A small image classifier, trained from scratch: 64-pixel images.
Rows from block 3 of a small image classifier, named by matrix and row number. Rows with one number belong to one neuron. Each number is 200 + 30 x the weight over its row's rms, rounded and kept within 0 to 999. All counts start at 0. After the name is the row's rms in percent of the matrix's.
Before each neuron's rows are labels from the 100 images, of 14848, where the neuron reaches its largest size: "strongest on" is what is common among them. Only what is clearly more common there than usual is listed. The data: photos of plants, animals and fungi (iNaturalist). In brackets: how many of the 100, against the usual share in percent.
# u: gMLP up (value half) (model.blocks.3.mixer.u.weight, 512x256), inputs 0-127
# v: gMLP up (gate half) (model.blocks.3.mixer.v.weight, 512x256), inputs 0-127
# out: gMLP down (model.blocks.3.mixer.out.weight, 256x512, transposed), outputs 0-127

strongest on: order Passeriformes (50 vs 25)
u.223,107,163,256,167,225,244,160,203,189,200,261,226,239,262,205,218,164,209,170,165,135,221,263,233,229,222,157,226,191,235,214,199,199,202,225,195,225,245,182,238,197,172,192,214,200,149,212,176,190,164,219,208,209,241,164,172,183,225,151,171,197,210,144,214,252,252,241,207,200,197,167,147,185,226,196,184,221,221,215,175,162,211,255,206,237,202,227,189,197,236,251,146,241,215,181,200,250,199,219,189,226,210,206,189,173,212,195,182,212,215,219,243,219,193,244,139,201,179,192,200,237,250,187,171,238,198,193,208,183
v.223,111,220,220,180,223,232,232,196,202,163,208,195,193,178,201,180,218,224,169,201,103,189,260,217,244,195,171,185,201,181,211,209,209,144,202,216,203,232,188,228,128,177,156,196,184,209,183,170,162,213,180,270,248,260,217,144,218,223,213,196,219,256,212,139,180,219,185,157,222,206,234,172,187,258,222,203,220,215,204,201,171,202,193,258,162,189,173,211,188,191,198,236,227,211,162,195,201,192,222,209,221,195,194,215,171,248,158,202,205,258,220,202,174,193,185,196,263,208,209,176,189,242,171,289,227,220,189,177,187
out.223,094,213,193,223,211,159,189,183,190,203,164,217,167,202,164,191,208,207,224,218,284,213,150,239,150,185,202,175,177,198,206,201,158,197,223,182,232,219,251,192,197,185,235,171,186,274,197,190,227,210,210,152,142,186,208,220,222,137,192,249,194,225,271,190,201,183,253,179,142,159,190,219,189,223,198,239,253,164,201,175,235,186,206,167,173,234,174,138,166,203,170,244,226,209,170,167,198,205,194,185,163,230,185,192,191,210,216,211,204,184,212,149,215,174,192,231,187,198,236,190,158,199,247,241,135,153,193,191,202

strongest on: order Passeriformes (51 vs 25)
u.74,105,233,222,160,239,249,195,190,211,188,172,193,182,257,185,174,248,228,169,258,197,212,206,191,242,215,193,191,233,199,175,244,217,148,173,211,165,189,178,233,186,208,232,210,228,226,204,180,168,118,178,197,206,249,222,214,270,237,195,184,213,208,178,209,206,218,209,203,178,225,205,190,134,225,199,171,204,218,214,163,209,169,216,197,162,173,199,233,216,195,228,235,212,163,236,203,217,167,166,174,182,226,196,192,217,227,256,220,170,250,242,199,171,202,199,158,273,181,157,183,217,222,173,201,208,219,198,231,197
v.74,128,177,185,230,147,173,206,231,195,227,223,176,302,164,177,233,149,232,220,131,197,218,217,204,163,183,218,168,142,213,195,176,221,239,196,172,201,234,212,219,199,169,176,192,197,190,222,176,187,266,210,203,233,205,132,156,179,225,219,158,204,197,172,190,174,213,193,186,220,210,193,193,198,208,200,242,160,181,140,226,201,185,157,194,253,247,160,184,196,207,165,150,170,222,181,182,206,188,253,192,198,168,200,226,188,177,146,159,263,201,171,202,208,241,202,169,200,204,243,168,227,219,174,219,208,202,216,167,187
out.74,119,177,205,181,155,178,210,188,204,203,244,161,228,192,242,199,151,230,181,153,205,182,210,195,197,202,126,165,235,217,270,203,201,244,242,224,169,199,228,191,180,160,182,186,239,176,220,212,223,231,220,215,236,204,175,198,99,250,213,167,141,180,214,242,204,219,205,218,187,211,267,193,232,195,190,190,239,261,223,209,132,226,241,160,147,159,205,197,163,243,201,177,174,222,201,162,166,228,212,167,169,210,157,221,157,143,214,210,240,162,151,223,240,216,227,187,166,206,212,213,196,246,225,223,190,178,202,175,199

strongest on: phylum Arthropoda (65 vs 30.8); class Insecta (64 vs 29.2)
u.2,093,168,158,197,140,188,219,208,143,214,183,210,192,182,163,253,189,157,170,217,174,226,167,239,150,201,166,200,228,177,202,147,214,237,184,207,185,268,170,234,187,187,156,208,224,179,172,86,234,216,228,208,216,187,171,174,172,182,214,223,186,201,195,168,179,213,261,168,222,202,216,162,232,181,252,255,184,162,190,179,188,192,233,221,179,223,237,199,173,146,225,172,190,173,224,193,163,210,150,202,183,207,225,216,198,261,201,243,243,151,180,236,204,192,182,219,203,225,217,236,150,240,217,160,194,189,177,215,181
v.2,086,136,177,238,146,222,224,210,211,199,182,248,233,173,174,181,203,182,204,152,187,230,217,202,210,200,179,225,237,203,194,192,218,213,193,193,164,231,165,188,232,163,180,180,221,207,166,138,208,220,202,183,212,185,175,172,185,163,153,199,206,253,97,175,236,190,242,192,229,206,237,132,165,183,228,214,198,182,199,228,223,171,234,215,166,222,215,211,211,171,259,198,158,189,175,174,187,240,173,183,201,197,190,168,221,181,196,169,216,162,187,207,207,223,191,222,197,169,253,210,160,228,146,224,218,171,196,206,173
out.2,098,196,284,166,172,212,217,182,194,217,226,200,200,220,207,196,197,255,232,205,216,212,155,193,202,181,275,190,159,201,204,205,264,236,263,195,219,263,195,202,190,214,194,223,214,160,184,202,207,159,232,226,190,214,201,216,245,188,193,175,252,172,219,204,242,166,198,226,207,183,201,186,179,211,211,218,185,201,215,194,224,174,219,181,177,177,168,198,214,162,221,203,158,190,253,222,159,207,232,202,184,212,162,213,222,185,230,214,162,286,174,179,189,196,195,213,239,144,206,197,232,221,200,250,231,211,173,201,161

strongest on: order Passeriformes (53 vs 25)
u.152,086,157,199,166,178,229,201,242,170,182,218,211,208,193,199,219,194,188,154,203,209,273,239,172,245,213,244,260,246,183,190,231,216,219,197,125,183,259,187,225,265,204,169,204,182,179,178,193,181,197,175,191,211,218,228,187,174,229,229,210,207,221,172,194,203,231,232,191,211,240,194,198,220,206,207,230,202,132,201,179,205,138,200,216,215,174,153,191,170,186,211,217,195,170,159,224,229,215,193,152,209,242,261,226,194,257,204,181,168,190,163,203,230,213,206,245,161,194,199,151,159,218,240,228,266,194,195,179,176
v.152,104,188,238,214,228,192,196,174,209,176,223,220,235,201,187,204,232,156,205,193,152,168,164,203,235,189,194,217,213,262,238,247,157,232,162,229,191,172,216,223,141,211,247,233,223,207,153,173,219,260,221,204,225,232,180,175,178,238,224,150,173,195,157,199,225,196,177,171,215,200,232,224,197,194,203,185,183,243,217,196,158,186,192,215,194,202,176,210,205,221,180,115,211,212,190,193,197,119,146,245,212,225,197,157,163,203,151,227,185,193,201,201,207,220,212,180,250,163,171,198,213,222,148,222,196,207,192,163,195
out.152,123,163,180,133,191,237,205,194,200,225,182,178,160,198,223,185,198,207,199,257,229,222,204,194,133,199,252,222,163,164,201,249,236,273,245,186,213,215,224,233,217,183,214,218,236,226,235,222,172,227,158,200,165,172,230,207,161,179,174,186,203,208,200,174,143,171,276,214,152,182,180,231,200,210,210,208,186,234,216,193,249,220,203,150,222,263,173,238,201,220,194,197,175,193,130,213,189,133,217,142,172,168,206,202,239,194,204,180,232,233,223,145,235,208,195,176,201,217,175,197,226,220,257,227,173,170,189,212,216

strongest on: order Passeriformes (53 vs 25)
u.36,103,207,205,199,157,179,232,197,172,188,223,230,217,217,227,174,190,199,202,240,157,186,180,101,195,189,231,166,186,194,242,232,193,187,188,236,171,187,188,216,212,207,224,216,177,197,214,189,162,144,180,224,176,233,187,207,164,235,166,155,240,219,173,232,230,214,217,207,230,238,204,180,152,281,194,206,198,224,210,202,213,174,193,240,193,210,153,200,233,193,237,190,188,256,162,208,231,184,195,226,203,172,163,194,213,166,199,209,247,216,207,215,214,183,227,173,169,212,200,159,255,269,194,172,225,189,148,121,201
v.36,108,181,220,218,223,254,190,222,195,187,235,235,202,242,218,156,199,172,146,239,164,168,207,168,254,177,211,257,186,246,231,187,212,199,221,217,196,209,163,221,236,199,221,161,203,184,255,211,225,181,196,242,190,184,159,203,139,270,176,177,210,197,204,175,190,207,179,192,206,196,226,193,211,201,214,180,265,211,242,234,224,180,195,191,205,183,162,246,149,266,227,182,223,173,142,183,239,192,230,184,160,214,185,202,255,198,197,189,254,187,201,176,234,236,150,174,181,178,241,195,227,198,180,206,201,139,188,170,214
out.36,104,224,194,202,175,234,160,163,217,183,221,220,171,253,156,202,213,215,177,211,221,211,220,185,221,227,206,178,150,167,230,257,219,172,215,214,162,277,179,169,201,195,148,201,252,223,161,248,197,191,206,188,192,187,170,208,148,218,152,233,169,191,163,194,206,167,245,218,222,181,235,197,228,216,216,202,192,196,193,240,269,230,246,198,225,218,191,190,172,260,171,200,262,267,200,219,160,202,225,178,168,198,225,241,176,218,240,164,181,165,169,192,223,211,185,210,201,185,236,215,199,230,216,169,143,206,170,203,163

strongest on: order Passeriformes (50 vs 25)
u.81,093,184,151,195,230,208,214,203,201,224,262,193,203,211,205,165,229,206,135,218,185,195,212,175,232,226,198,239,210,220,202,201,195,234,198,186,224,180,184,134,131,136,212,146,173,224,248,213,173,166,201,237,224,265,196,133,209,244,203,173,205,235,199,185,173,241,233,143,189,257,200,193,210,246,148,186,197,199,184,163,211,173,198,167,220,201,196,238,203,169,158,169,177,196,218,219,222,243,228,174,167,108,185,227,225,221,204,172,155,222,201,226,239,198,263,196,198,222,211,177,220,203,184,201,182,223,231,195,205
v.81,094,117,188,164,187,230,141,206,222,164,222,228,177,218,196,175,215,208,188,227,233,202,219,175,200,200,189,247,205,147,219,211,216,196,232,186,252,218,182,249,192,172,161,224,192,176,188,206,164,161,200,213,173,233,225,201,227,253,160,200,207,230,230,212,221,220,199,224,168,203,241,215,195,220,155,230,208,169,164,138,300,178,222,189,222,215,179,169,164,229,257,162,206,226,206,186,207,163,216,187,166,194,189,187,165,215,197,192,222,236,213,236,235,218,268,225,172,149,173,221,189,191,194,190,218,194,214,202,158
out.81,093,185,213,155,216,208,166,199,165,212,163,139,151,165,169,172,202,142,175,173,192,193,202,189,212,157,177,216,216,130,250,214,204,185,190,209,199,263,202,162,205,208,239,220,205,211,228,220,191,223,216,142,151,180,248,172,218,206,180,188,215,175,236,197,175,223,200,201,147,230,185,224,200,195,161,222,144,212,199,215,227,181,112,134,193,200,207,220,192,216,211,212,265,199,262,224,223,203,170,221,205,246,221,222,199,160,179,193,198,202,178,189,234,201,192,236,166,184,209,196,216,222,189,207,155,221,231,238,182

strongest on: phylum Arthropoda (68 vs 30.8); class Insecta (67 vs 29.2); order Lepidoptera (36 vs 13.7)
u.494,100,180,231,214,214,223,242,202,192,209,203,140,177,168,221,226,209,195,186,190,176,188,175,196,204,209,264,199,170,179,182,160,145,151,206,173,205,253,156,180,194,184,237,164,198,224,214,231,205,234,181,174,277,217,204,216,215,217,209,165,235,208,224,182,180,194,159,168,190,228,175,241,221,282,237,187,172,180,178,238,222,136,228,240,182,204,187,210,208,201,202,181,203,230,194,182,214,190,167,186,277,206,215,227,204,192,200,187,226,203,158,190,193,201,225,220,187,213,163,172,231,183,231,192,237,194,217,190,152
v.494,106,190,205,210,211,199,192,236,147,182,239,177,186,186,231,184,199,204,225,200,181,208,165,109,220,218,225,214,226,213,261,164,120,223,205,224,173,269,194,203,226,184,215,210,209,159,172,185,200,208,145,211,223,215,210,209,161,250,142,142,206,220,164,203,225,205,203,164,201,232,192,166,182,217,208,152,199,219,226,271,157,154,168,261,158,218,190,238,188,235,194,185,223,191,196,195,208,244,200,179,199,166,147,198,242,179,189,195,227,191,221,260,232,217,251,209,187,195,253,168,210,249,215,159,280,151,177,167,211
out.494,094,219,162,156,178,220,194,207,183,220,255,183,178,215,258,211,234,179,197,182,206,167,154,175,241,193,233,203,174,192,221,238,193,230,212,185,161,150,215,226,193,174,187,212,260,183,195,201,210,159,153,182,186,190,202,217,225,184,229,215,151,246,210,208,237,221,189,268,248,180,184,179,251,214,192,225,187,216,209,190,212,245,244,199,180,190,223,141,181,128,200,195,259,168,217,221,182,214,149,200,190,233,167,163,176,219,173,242,203,207,234,224,253,108,245,165,181,168,247,216,181,223,199,184,285,249,167,210,229

strongest on: order Passeriformes (57 vs 25)
u.318,090,164,301,222,219,140,208,228,220,226,202,160,170,235,218,242,172,224,210,215,239,175,278,185,178,219,262,171,215,218,222,212,177,220,203,231,204,193,218,213,173,203,194,181,200,183,263,243,186,243,201,220,184,169,181,203,168,218,249,206,179,205,205,177,215,153,182,207,227,180,175,227,252,206,191,186,226,189,225,234,199,232,224,163,263,188,196,182,121,180,231,317,180,194,207,188,230,166,230,161,194,215,186,175,229,243,190,200,218,186,195,197,241,197,244,222,190,203,187,214,212,213,170,156,192,214,227,215,223
v.318,089,163,151,218,227,187,227,194,198,205,188,211,151,203,187,229,224,194,214,181,213,171,224,231,227,173,187,177,184,213,230,217,252,157,166,224,149,161,184,173,142,159,232,180,195,198,209,246,158,191,176,149,275,261,246,211,227,239,211,193,182,218,202,166,185,139,206,183,194,202,231,197,254,195,218,179,197,218,208,221,249,229,162,186,188,201,197,211,230,229,211,112,233,203,209,213,200,214,249,204,195,182,125,170,200,196,205,217,176,195,202,222,212,202,214,239,176,197,200,189,238,206,156,220,215,206,217,218,181
out.318,088,211,211,140,148,198,167,251,196,154,250,210,257,195,214,138,241,256,160,236,225,157,193,242,240,211,238,204,181,197,241,202,170,238,153,240,176,182,195,176,147,218,214,246,204,215,218,216,196,212,217,149,191,218,137,228,204,222,184,183,221,224,275,188,222,212,203,200,181,217,225,194,166,196,207,128,163,237,165,198,225,198,137,176,193,258,193,185,180,254,134,204,225,276,189,154,198,154,200,161,252,151,200,179,146,183,247,151,210,210,208,188,180,198,195,146,217,226,235,256,214,204,188,211,229,178,219,186,205