python train.py --arch="gmlp" --mlp_ratio=4 --patch_size=[8, 8] --residual_init="zero_last" --final_lr_fraction=0.05
Rows from block 2 of a small image classifier, named by matrix and row number. Rows with one number belong to one neuron. Each number is 128 + 32 x the weight over its row's rms, rounded and kept within 0 to 255. All counts start at 0. Numbers have three digits each. After the name is the row's rms in percent of the matrix's.
Before each neuron's rows are labels from the 100 images, of 14848, where the neuron reaches its largest size: "strongest on" is what is common among them. Only what is clearly more common there than usual is listed. The data: photos of plants, animals and fungi (iNaturalist). In brackets: how many of the 100.
# u: gMLP up (value half) (model.blocks.2.mixer.u.weight, 512x256), inputs 128-255
# v: gMLP up (gate half) (model.blocks.2.mixer.v.weight, 512x256), inputs 128-255
# out: gMLP down (model.blocks.2.mixer.out.weight, 256x512, transposed), outputs 128-255

strongest on: order Anseriformes (26); family: Anatidae (26)
u.458 100:169132115138125052119131120122120138125155137075125102114080100137155126086046157066085083076102165113188062144099102153085123159134116135196081150149163142086157107161137135117188172145128149124149131119091102109095120107090069089109116153157104142144060176145144120101161152115116100131119054090134142129126081112123110147141104239117137128114145124144153087120135130107171147144132
v.458 085:111156163147089081127112098119146136138157125155182101123181128158143092076122091184145161121150198105129154127124115142098152142119133058119086134147144136110120118122135122082148181122153133150073104122136130134106097093068190111132137095104055146082151145153122098128167197089113215154052099061154114158147095134138066143125107079090183144127143159122137147123152176086146140134085
out.458 087:111164187124126157115096133139167125086128128120117155162153137117117071124122150194095127187138148108120130135110165065081114125096120120107112112079134159153130102153145180110137107127142111150185118126177152160154119084139115147112127126093105115160119070127071101167131120155126168105176091114150100109182132108174125155124130149115136138086068131102052139126131130168121183148132

strongest on: order Anseriformes (26); family: Anatidae (26)
u.268 108:110097123112191109216126127175141111133057181099105161131145189187135157096173079164116147044098069112058112131112123160130104141147158108166181109128112144151131074096146120097123083140131118091111148130107162184043120117099169099142138102105143128145154175127092127109108117096200076153093131084104171156104132111132162114063158133043078129163177134155179148176081066108103132123118
v.268 101:135187160149099099086157152143160094118143101131111164103158072158117142145093140148118093141115134131129149091076096103109134136058146105108167128132111092155112090154089080137139120174175194089115111150090155128093137238140128118114132097153124134096132071092108082135147110177119132175099107154155137164162149144086114104162065168159102153117203094071130151135096119088111139173138
out.268 107:167121124078158081102149111067159101152105156091129171146068104112129108049084156133043153148098135154101066190159096137133116118147138081144140130143123119129131151181139126071046100120110170124132128186143156151116136168110145103064136151080090151067123151082090159153150117161130152127074127113090129159153186123123159126100165102129036097119133165129106109143159082154132109165168

strongest on: order Passeriformes (55)
u.462 151:090172172162125215122108177113144127140172089190182139124092094113082090160142124119143172166175116150160118145170150138124127128091146097079137131091127105080187165121172088158101147106131085139089112160105094121166106075117123108182123119127156149100172127087121115112109149097119156146121153165142105126125065116162188122112099092142123202146094149110117083149167116160163134101081
v.462 077:143084102116129088132149133124097156106089173076135103154071138147117140138114141096112093110098166111113144104096094135115135090142136114168075141176128100117052097109079126073158115132125137085116137119103095147100121152151111125125086140183112111140094087168096127135147093129161130127082104111135081127170117099113165167123164162098162109082176143189136126130142112118129114143142
out.462 109:169049143113114134068149105118137165151115056113148133176099150084130137120121138146158187094098116121081120151158132155114106138172199113098106062133142118179154106166162151138110134101132015129130125151156161168050144138167195102107105104116136092097088103099062132124094093061152112110062116151136108177100090145094163095177123116092165124119140122136119147192118133132143167128164

strongest on: order Passeriformes (52)
u.469 094:126166128103124129090149141082086150124126116105119134119138165174179152141072074152172120113148126100128112138087143128139107095126119201125120119148125106098080142121081149098128102146124224133127132128111155171147111048171096161161067120137162127130128080132070143136092054183147121102136183156099154055137116081133160105168112102166150088143193111096109098079152147145109156118112
v.469 094:093114133093149147130137177130130093147102120150147111130136131081102174145141189104194113090097170118048072118156120130134111111139171117135167133063066202181182102119146114149127144140150066181084195131180118096166096153081143166143189113121113153090149122095111118129133164064115172103109168112139132154083123111122088170130115117152127123171107149134157104223109146166108171095114
out.469 096:126130133175136150191158127132147162154075097167175120102121139135094178049144156130190153118131084148128113112129144083073102161190128116110141179204094122149113075104137124128124155129135134113110153112191118105079084117146191138117096095154139145191097121130130151056099175155154132144116109118153156139099105098121113137102178092141100158155097095113189139121137108083124089126059

strongest on: phylum Arthropoda (72); class Insecta (69); order Hymenoptera (30); family: Apidae (27)
u.82 100:124111133112189107168175141129111132141144204103136163117142147096157150120112081100098146144134143132087069088149105121153164135185122085196195133123119110139155124108143112099151096096146136125146175115096083067151180147156106089129098176109149070131084099147133201050088117081190112146138084106153103046088150116117075086142194129126078127103123158140105161154107151153079170114185
v.82 107:125094147126175085137164099155122145069100172098178146067114155105150128144101075141086155145143095117114119113121126106120166173180124077166133138090119127105139113139162150141118118111104116118134150083083124057113156101187081112120111144128167090134071130184141175058068107157163129130119106081102131060077138126104153131149218109136093131156116109169096123118135077153089117187186
out.82 107:140112198150125167164126152149107078169109117127092064118112134098128124109165113159096070154118125127142122118131074153180120127104146151140181155168187091097156145119180186101121057163136115106126169092174144097141144141065138118142142131108063177108111122120125158058088111048119108139079121108158094127128151084138125062170129094183133132146179124166108073109104183153094071162152

strongest on: class Aves (93); phylum Chordata (93); order Passeriformes (63)
u.243 096:085129158126136110128125199134133155132084152079188165111110107146156102082107128121098101114141117114111076078064146134087148106142081126137098152123158095071105165125129115071160107125128140144045110154061097136126098142122113138118106100170107110128113129198121133106157151102155092205096078136097150131103126148109109152116117150104128130133195133081152106170176142072117138155143
v.243 100:157148104142118169115114152119095092170146096146133089156161133146125156193126173080140165114115150160133125136105115158103111112097095104111153179146083101150129145159148149173101082112134103109187086144220064126133148159149131125140131088126116178151129125123143090163119107160119130108138145124147144096105147109073126136110149113064104108142126110131145161157153128146163040082162
out.243 099:121149163143164177115163133137145122126144109116124098099124151153134162186132130136151113095119139149129157173144118165092090158142177122094048170132107115126105131058073189115126079143105105084155095094165143108107152160128136104189132107090150143127085161093097143141164105168140178073110110098093230128130115132132158186115127115153165151172062137095168121155129075197140145069078

strongest on: order Passeriformes (55)
u.429 101:112133150090170135054164168064085112154093110139132081156116118158146110187127116164189134099110188177129098104109113140197136082111091076116111129115113167144096210164154120096117064108179123127166089152118133121129169134121130151155166160066106131142154191118079123123138064145124144128101123107176156134106125131133074155099177122156127165105147124169142120168162147095183127108160
v.429 100:119161155094164144073171159051094157161123122126190091161116107160133080158130141135168126099106201160144093123099142090211132061130105096121115174125129124120151184140130109120153056117166133120161112117134115126113164130132123154168133168084101146147148174126082142085156071119152153129099117119154161095114138132089099159094177122143151173098158149211123121144138158052198145112145
out.429 105:091088159127095131136144137099157131168107165118136122101161123150090139104100123100108114107118103182151124135116150165125094070088126187119092156157181115086108127118148098132187063136120176187141169064085077124147126178155087132116190145157114130099106154119112159142182128113121040144155165094122144115201130069151121139103121115140082052106100138081116095140129133150127091147131

strongest on: order Anseriformes (30); family: Anatidae (30)
u.386 093:157153122148102158143123159099107123142151139088140127095162104169156051138137137111122156148169164135201151151180153116160060150209159124095096126155144169114149097146088176157082138095105142113127133121075103132155132145079036133180111158128147134146090113108107131182141150163148187109191100163126044063128120119134184138132119138122060135110099128135086134168090156187140108076089
v.386 086:100079164137091099169127115171105106157143123150146121100159115083156181091145158131156113131123107080110152112073136167073200147047087101171195097169135137148106080141131102154110139134174094150208118079193155154098162166160163138115166180092099184140101118138158091090148143098116117124116138081136130133130116159111064105139104122118118107069090148130136181143132152097117142135109
out.386 093:189154121106177108126211129124109100150133148113071120104119130209129134177127173124126142107184143092139153131105135094087139168155115132169106094092127188152130117106050183119122109165111113129140088126100154100127145116126087142105078149114157124141118173085168117238147123128130128128117182172095132144170145125061101100149139112158160120149134128120118167107145085130096160105144

strongest on: order Passeriformes (58)
u.481 099:153166119024173089184095117104110102137075137103100077113153140147133113140135094172113134103109065184128149086118119104092097141098148097098069127115125110134083142147095150135114093116143135156117079142170109179156135120127127116137190102121097156141172157151111180132127082132107190156124163081085098151126143145105163110102173081118106115163105127170162126105163114159162096077187
v.481 098:101155167154075155111183152106096117181147141114168202130082121135113160133130139062125150116163193162128142135167218109154163093147137179125160104153162182086147153162129139127142150138101157148122159131085165100146130153124098143119051157087153117107130067131185095118110079172138111144182081149085110100111143095093138127120098128120124129125103111127060105108082189172128209169132
out.481 098:161101186089175117180115191182100140107133121132126159102069089176157089173126183139103085095118114148142111116072141106121174158138140112143128110104164092088146121061141078124108158174113107178103136124098123057152097133158117148114074071131145096105152161103158111179124224162090103148117144122094170122065126155049104188059141089146143074103163129127128161155109117100133087130095

strongest on: order Passeriformes (51)
u.179 098:087081169126075138122140076130158090096137110110178152199127130165138135097136081178108159105096113177113136134124166131107197151133144095138118145180138187118171131114163064149122144144129128159114157161094076083109182097074090176147203111094140157168099115147089148162107077083144151141159097094116203118144100167105110092189124167148193189129126085132133185129145161157071069134133
v.179 102:125133083119148106105188156124078152096109123140128096075095144133100073171139139105138107088149182081180110129145143085159053160159155141130091109083136077165107129144102142117105104131110124104097099134141152173143066136161169124151095218161105101107134149089087128144155107182118139112100167182124073187109165145155152198096161090184121094061109142144113073081148117105188176145119
out.179 111:109121067202130149128116146162146209109102135133119123113106142072165108141151130116141098132145112081160144110118102134132174132164154120138160107136126109091150119120108145097137091114119134147110133192136137143073099127111084106143044131168147178150113078153145113110174177125125132123134090151143089074162166133098148196081129109130137113170098146072140094096121165136070144085085

strongest on: phylum Arthropoda (60)
u.173 081:102113142098074156085127153120145165071084166089106122133150103137123177165156131106221084149079088166110056141186139110119171096112125163136101176144104179082054143105097186151206137109105111134119133099143077155141128089169122142114127109169166086137136076162173162147110101128169140083154151096072133137116137089117169161157114159096180142095152203117097146117155062103131101092112
v.173 121:146135085137128096169178137128144104171136105149130140147152158071130122112132108164154122121130155097124147109084080193137112135201093074162178110117117138167149200134176125106110083120163124137188105087108169076088195150130157151133136147127115140058138165146124105075109184089117099157079133133221142144053138141080059137175149136136067095156137072120151142141097144131116143161158
out.173 124:081158183109078174150118166147158103128103159086115109120203128107161201106119134122169132139114080122174071097161149117146191121144161161141108177131092138113140077099114121142173060123145182140167164064128089136098166128104125125090159117159166155117114156131132172101073086092140137145135139087096128095167146136184083136077122127112154123093120139107140192152096149137088117093092

strongest on: order Passeriformes (52)
u.341 100:183165115100104161140190098118194114123149131090146101110183161107184108110112081131117148160127137202115074129105166147136121111131169125152152094185123128082177129145114144078188160159084205185149074151058104073135137097138089141132070132084133083134148111137110134122092134077171165146114186147119154110101146103131141110121165135093146140203126107192120174150148086122111158097123
v.341 106:129187160112148133122122176140093161130111143132055157174056089155086097137178145128160097103163145041147088138153122113145075087138117132102109152058165095120051108138139146122169089125106094085115167117149133173068099156113155155155140159143158106136113118130139108135116124210126091127149161131104051184109200114158119133154122089170092059093121112145117083142118126121140152119125
out.341 104:068119122168116134150083154126096149127127136138079130112115127086132089129146095095146101161148144124132120130183115147142164148218133129163170137150102143133158109091075099129058117140132076130123158139128145121109131080114119113097086131169155119151103125140155115088109176119116116132142075057130075085173121082143108146093094105128108120119156125103115136123134160201097175113087

strongest on: order Passeriformes (65)
u.237 101:114108104139123144108199152112123115123122122102185148139112170097126155129068122098114101121121174154105178118146166178155066063176141205143130104160114165114135096140111152107127143151133164180098135140072141094135100160139100143144075101105155081183140074117203064105151071120155069130118129154176160158095067093131164124117116179133119134161127102146104092121070191141084187123085
v.237 095:136178159137121175154117157126156066203163071174129130161119147107137123149118156116098113134141104147095157121134109140118132091138143089079125123095115167150096102152177115117118123138207107200122090152144117122120111175150173176113199095091108156109128133090153093109153112123070178148153136106171212138140149159136097119151151104116150118143191094096136140177172073095147180091094
out.237 099:141151120189159087132082115137150164113097170182139168087094122186189119124152138116184101089146146123151110122096119102142101155137119110116142126175140178097158099125156093152145096129134101091080087110095144139201114119132110104158161107183117134143152175082093170115082191134107160114116146133049136119111143195138164142108091098142147153113079156114153139161112094121176066149130

strongest on: phylum Arthropoda (68); class Insecta (65)
u.431 093:116060135147118095102097139125123104143082120143193068084111110125146209107168115142174101132145184107116154035114131185072160147063090155151131093182160103174113137130159163136062135106152107159122087105160178132114141112142141112180157160108122135155157121172141132143116141113077143057132126118155068136115060136111055120108132152124132133139106143088098143183155165147146151131142
v.431 097:162185126132096168138176182097158130129143122115161118171087117147090143184090130090071141114156111194177128139138108121113134141127109100116127135083123137125134135152122129150194093134118119114071121118146043076145123102079116137138093139122134128090125104117162106050086133145139086132113152146175172122070145095072192163117129123165063145175128109135157075115087106217172099123148
out.431 098:104137054176185135096150123137123118098129083160152103103119101074081091123118102102084113082095196113136145097124151153099150164100101048141086098117098159138145157141120134230132184136107100092091059146119087094094146142148147143142097154155128046136093144135113142065207200168119166133082093134085125129087121099082115148116180158111096127119157164127137211106146134214130129201183

strongest on: order Anseriformes (28); family: Anatidae (28)
u.266 116:131144198131124191146100095175125145120156131103108111098118146233131153117087118158113127152138132165140153072137137136146125092098202142112098147131129120146199114071075100089072111113150150036130098121110151103113155155106122144113141112074166109095085166081071115113130108094140141149156139147136094086140158136144162099135082138093130141169146145101174143151117109121144135128089
v.266 069:151086101119152080106192132118093119111115136122159122158061117091111114135142080176051139129127139182164153156066158147104057173048121166109108107167163038167144155157177158116119080132081137145165109130119124131121104130116105100122109120100191159145148160213143119149135153116120082099162132144145077140144137143079115096149236148134141135109109133184084104111216068133145101073141
out.266 111:193112139152137080159175146186093150111140096129139120133159126114105126127068103156200146165159090122114130116153202142097139103129147152164063127136094129103108146082164124103166133130091109072149141110109154093087179122152119126133106181146193144143146098104148132046178122124125188116133155112111145174078136116097155144145134121103111109111032131077115124118184161095168116101134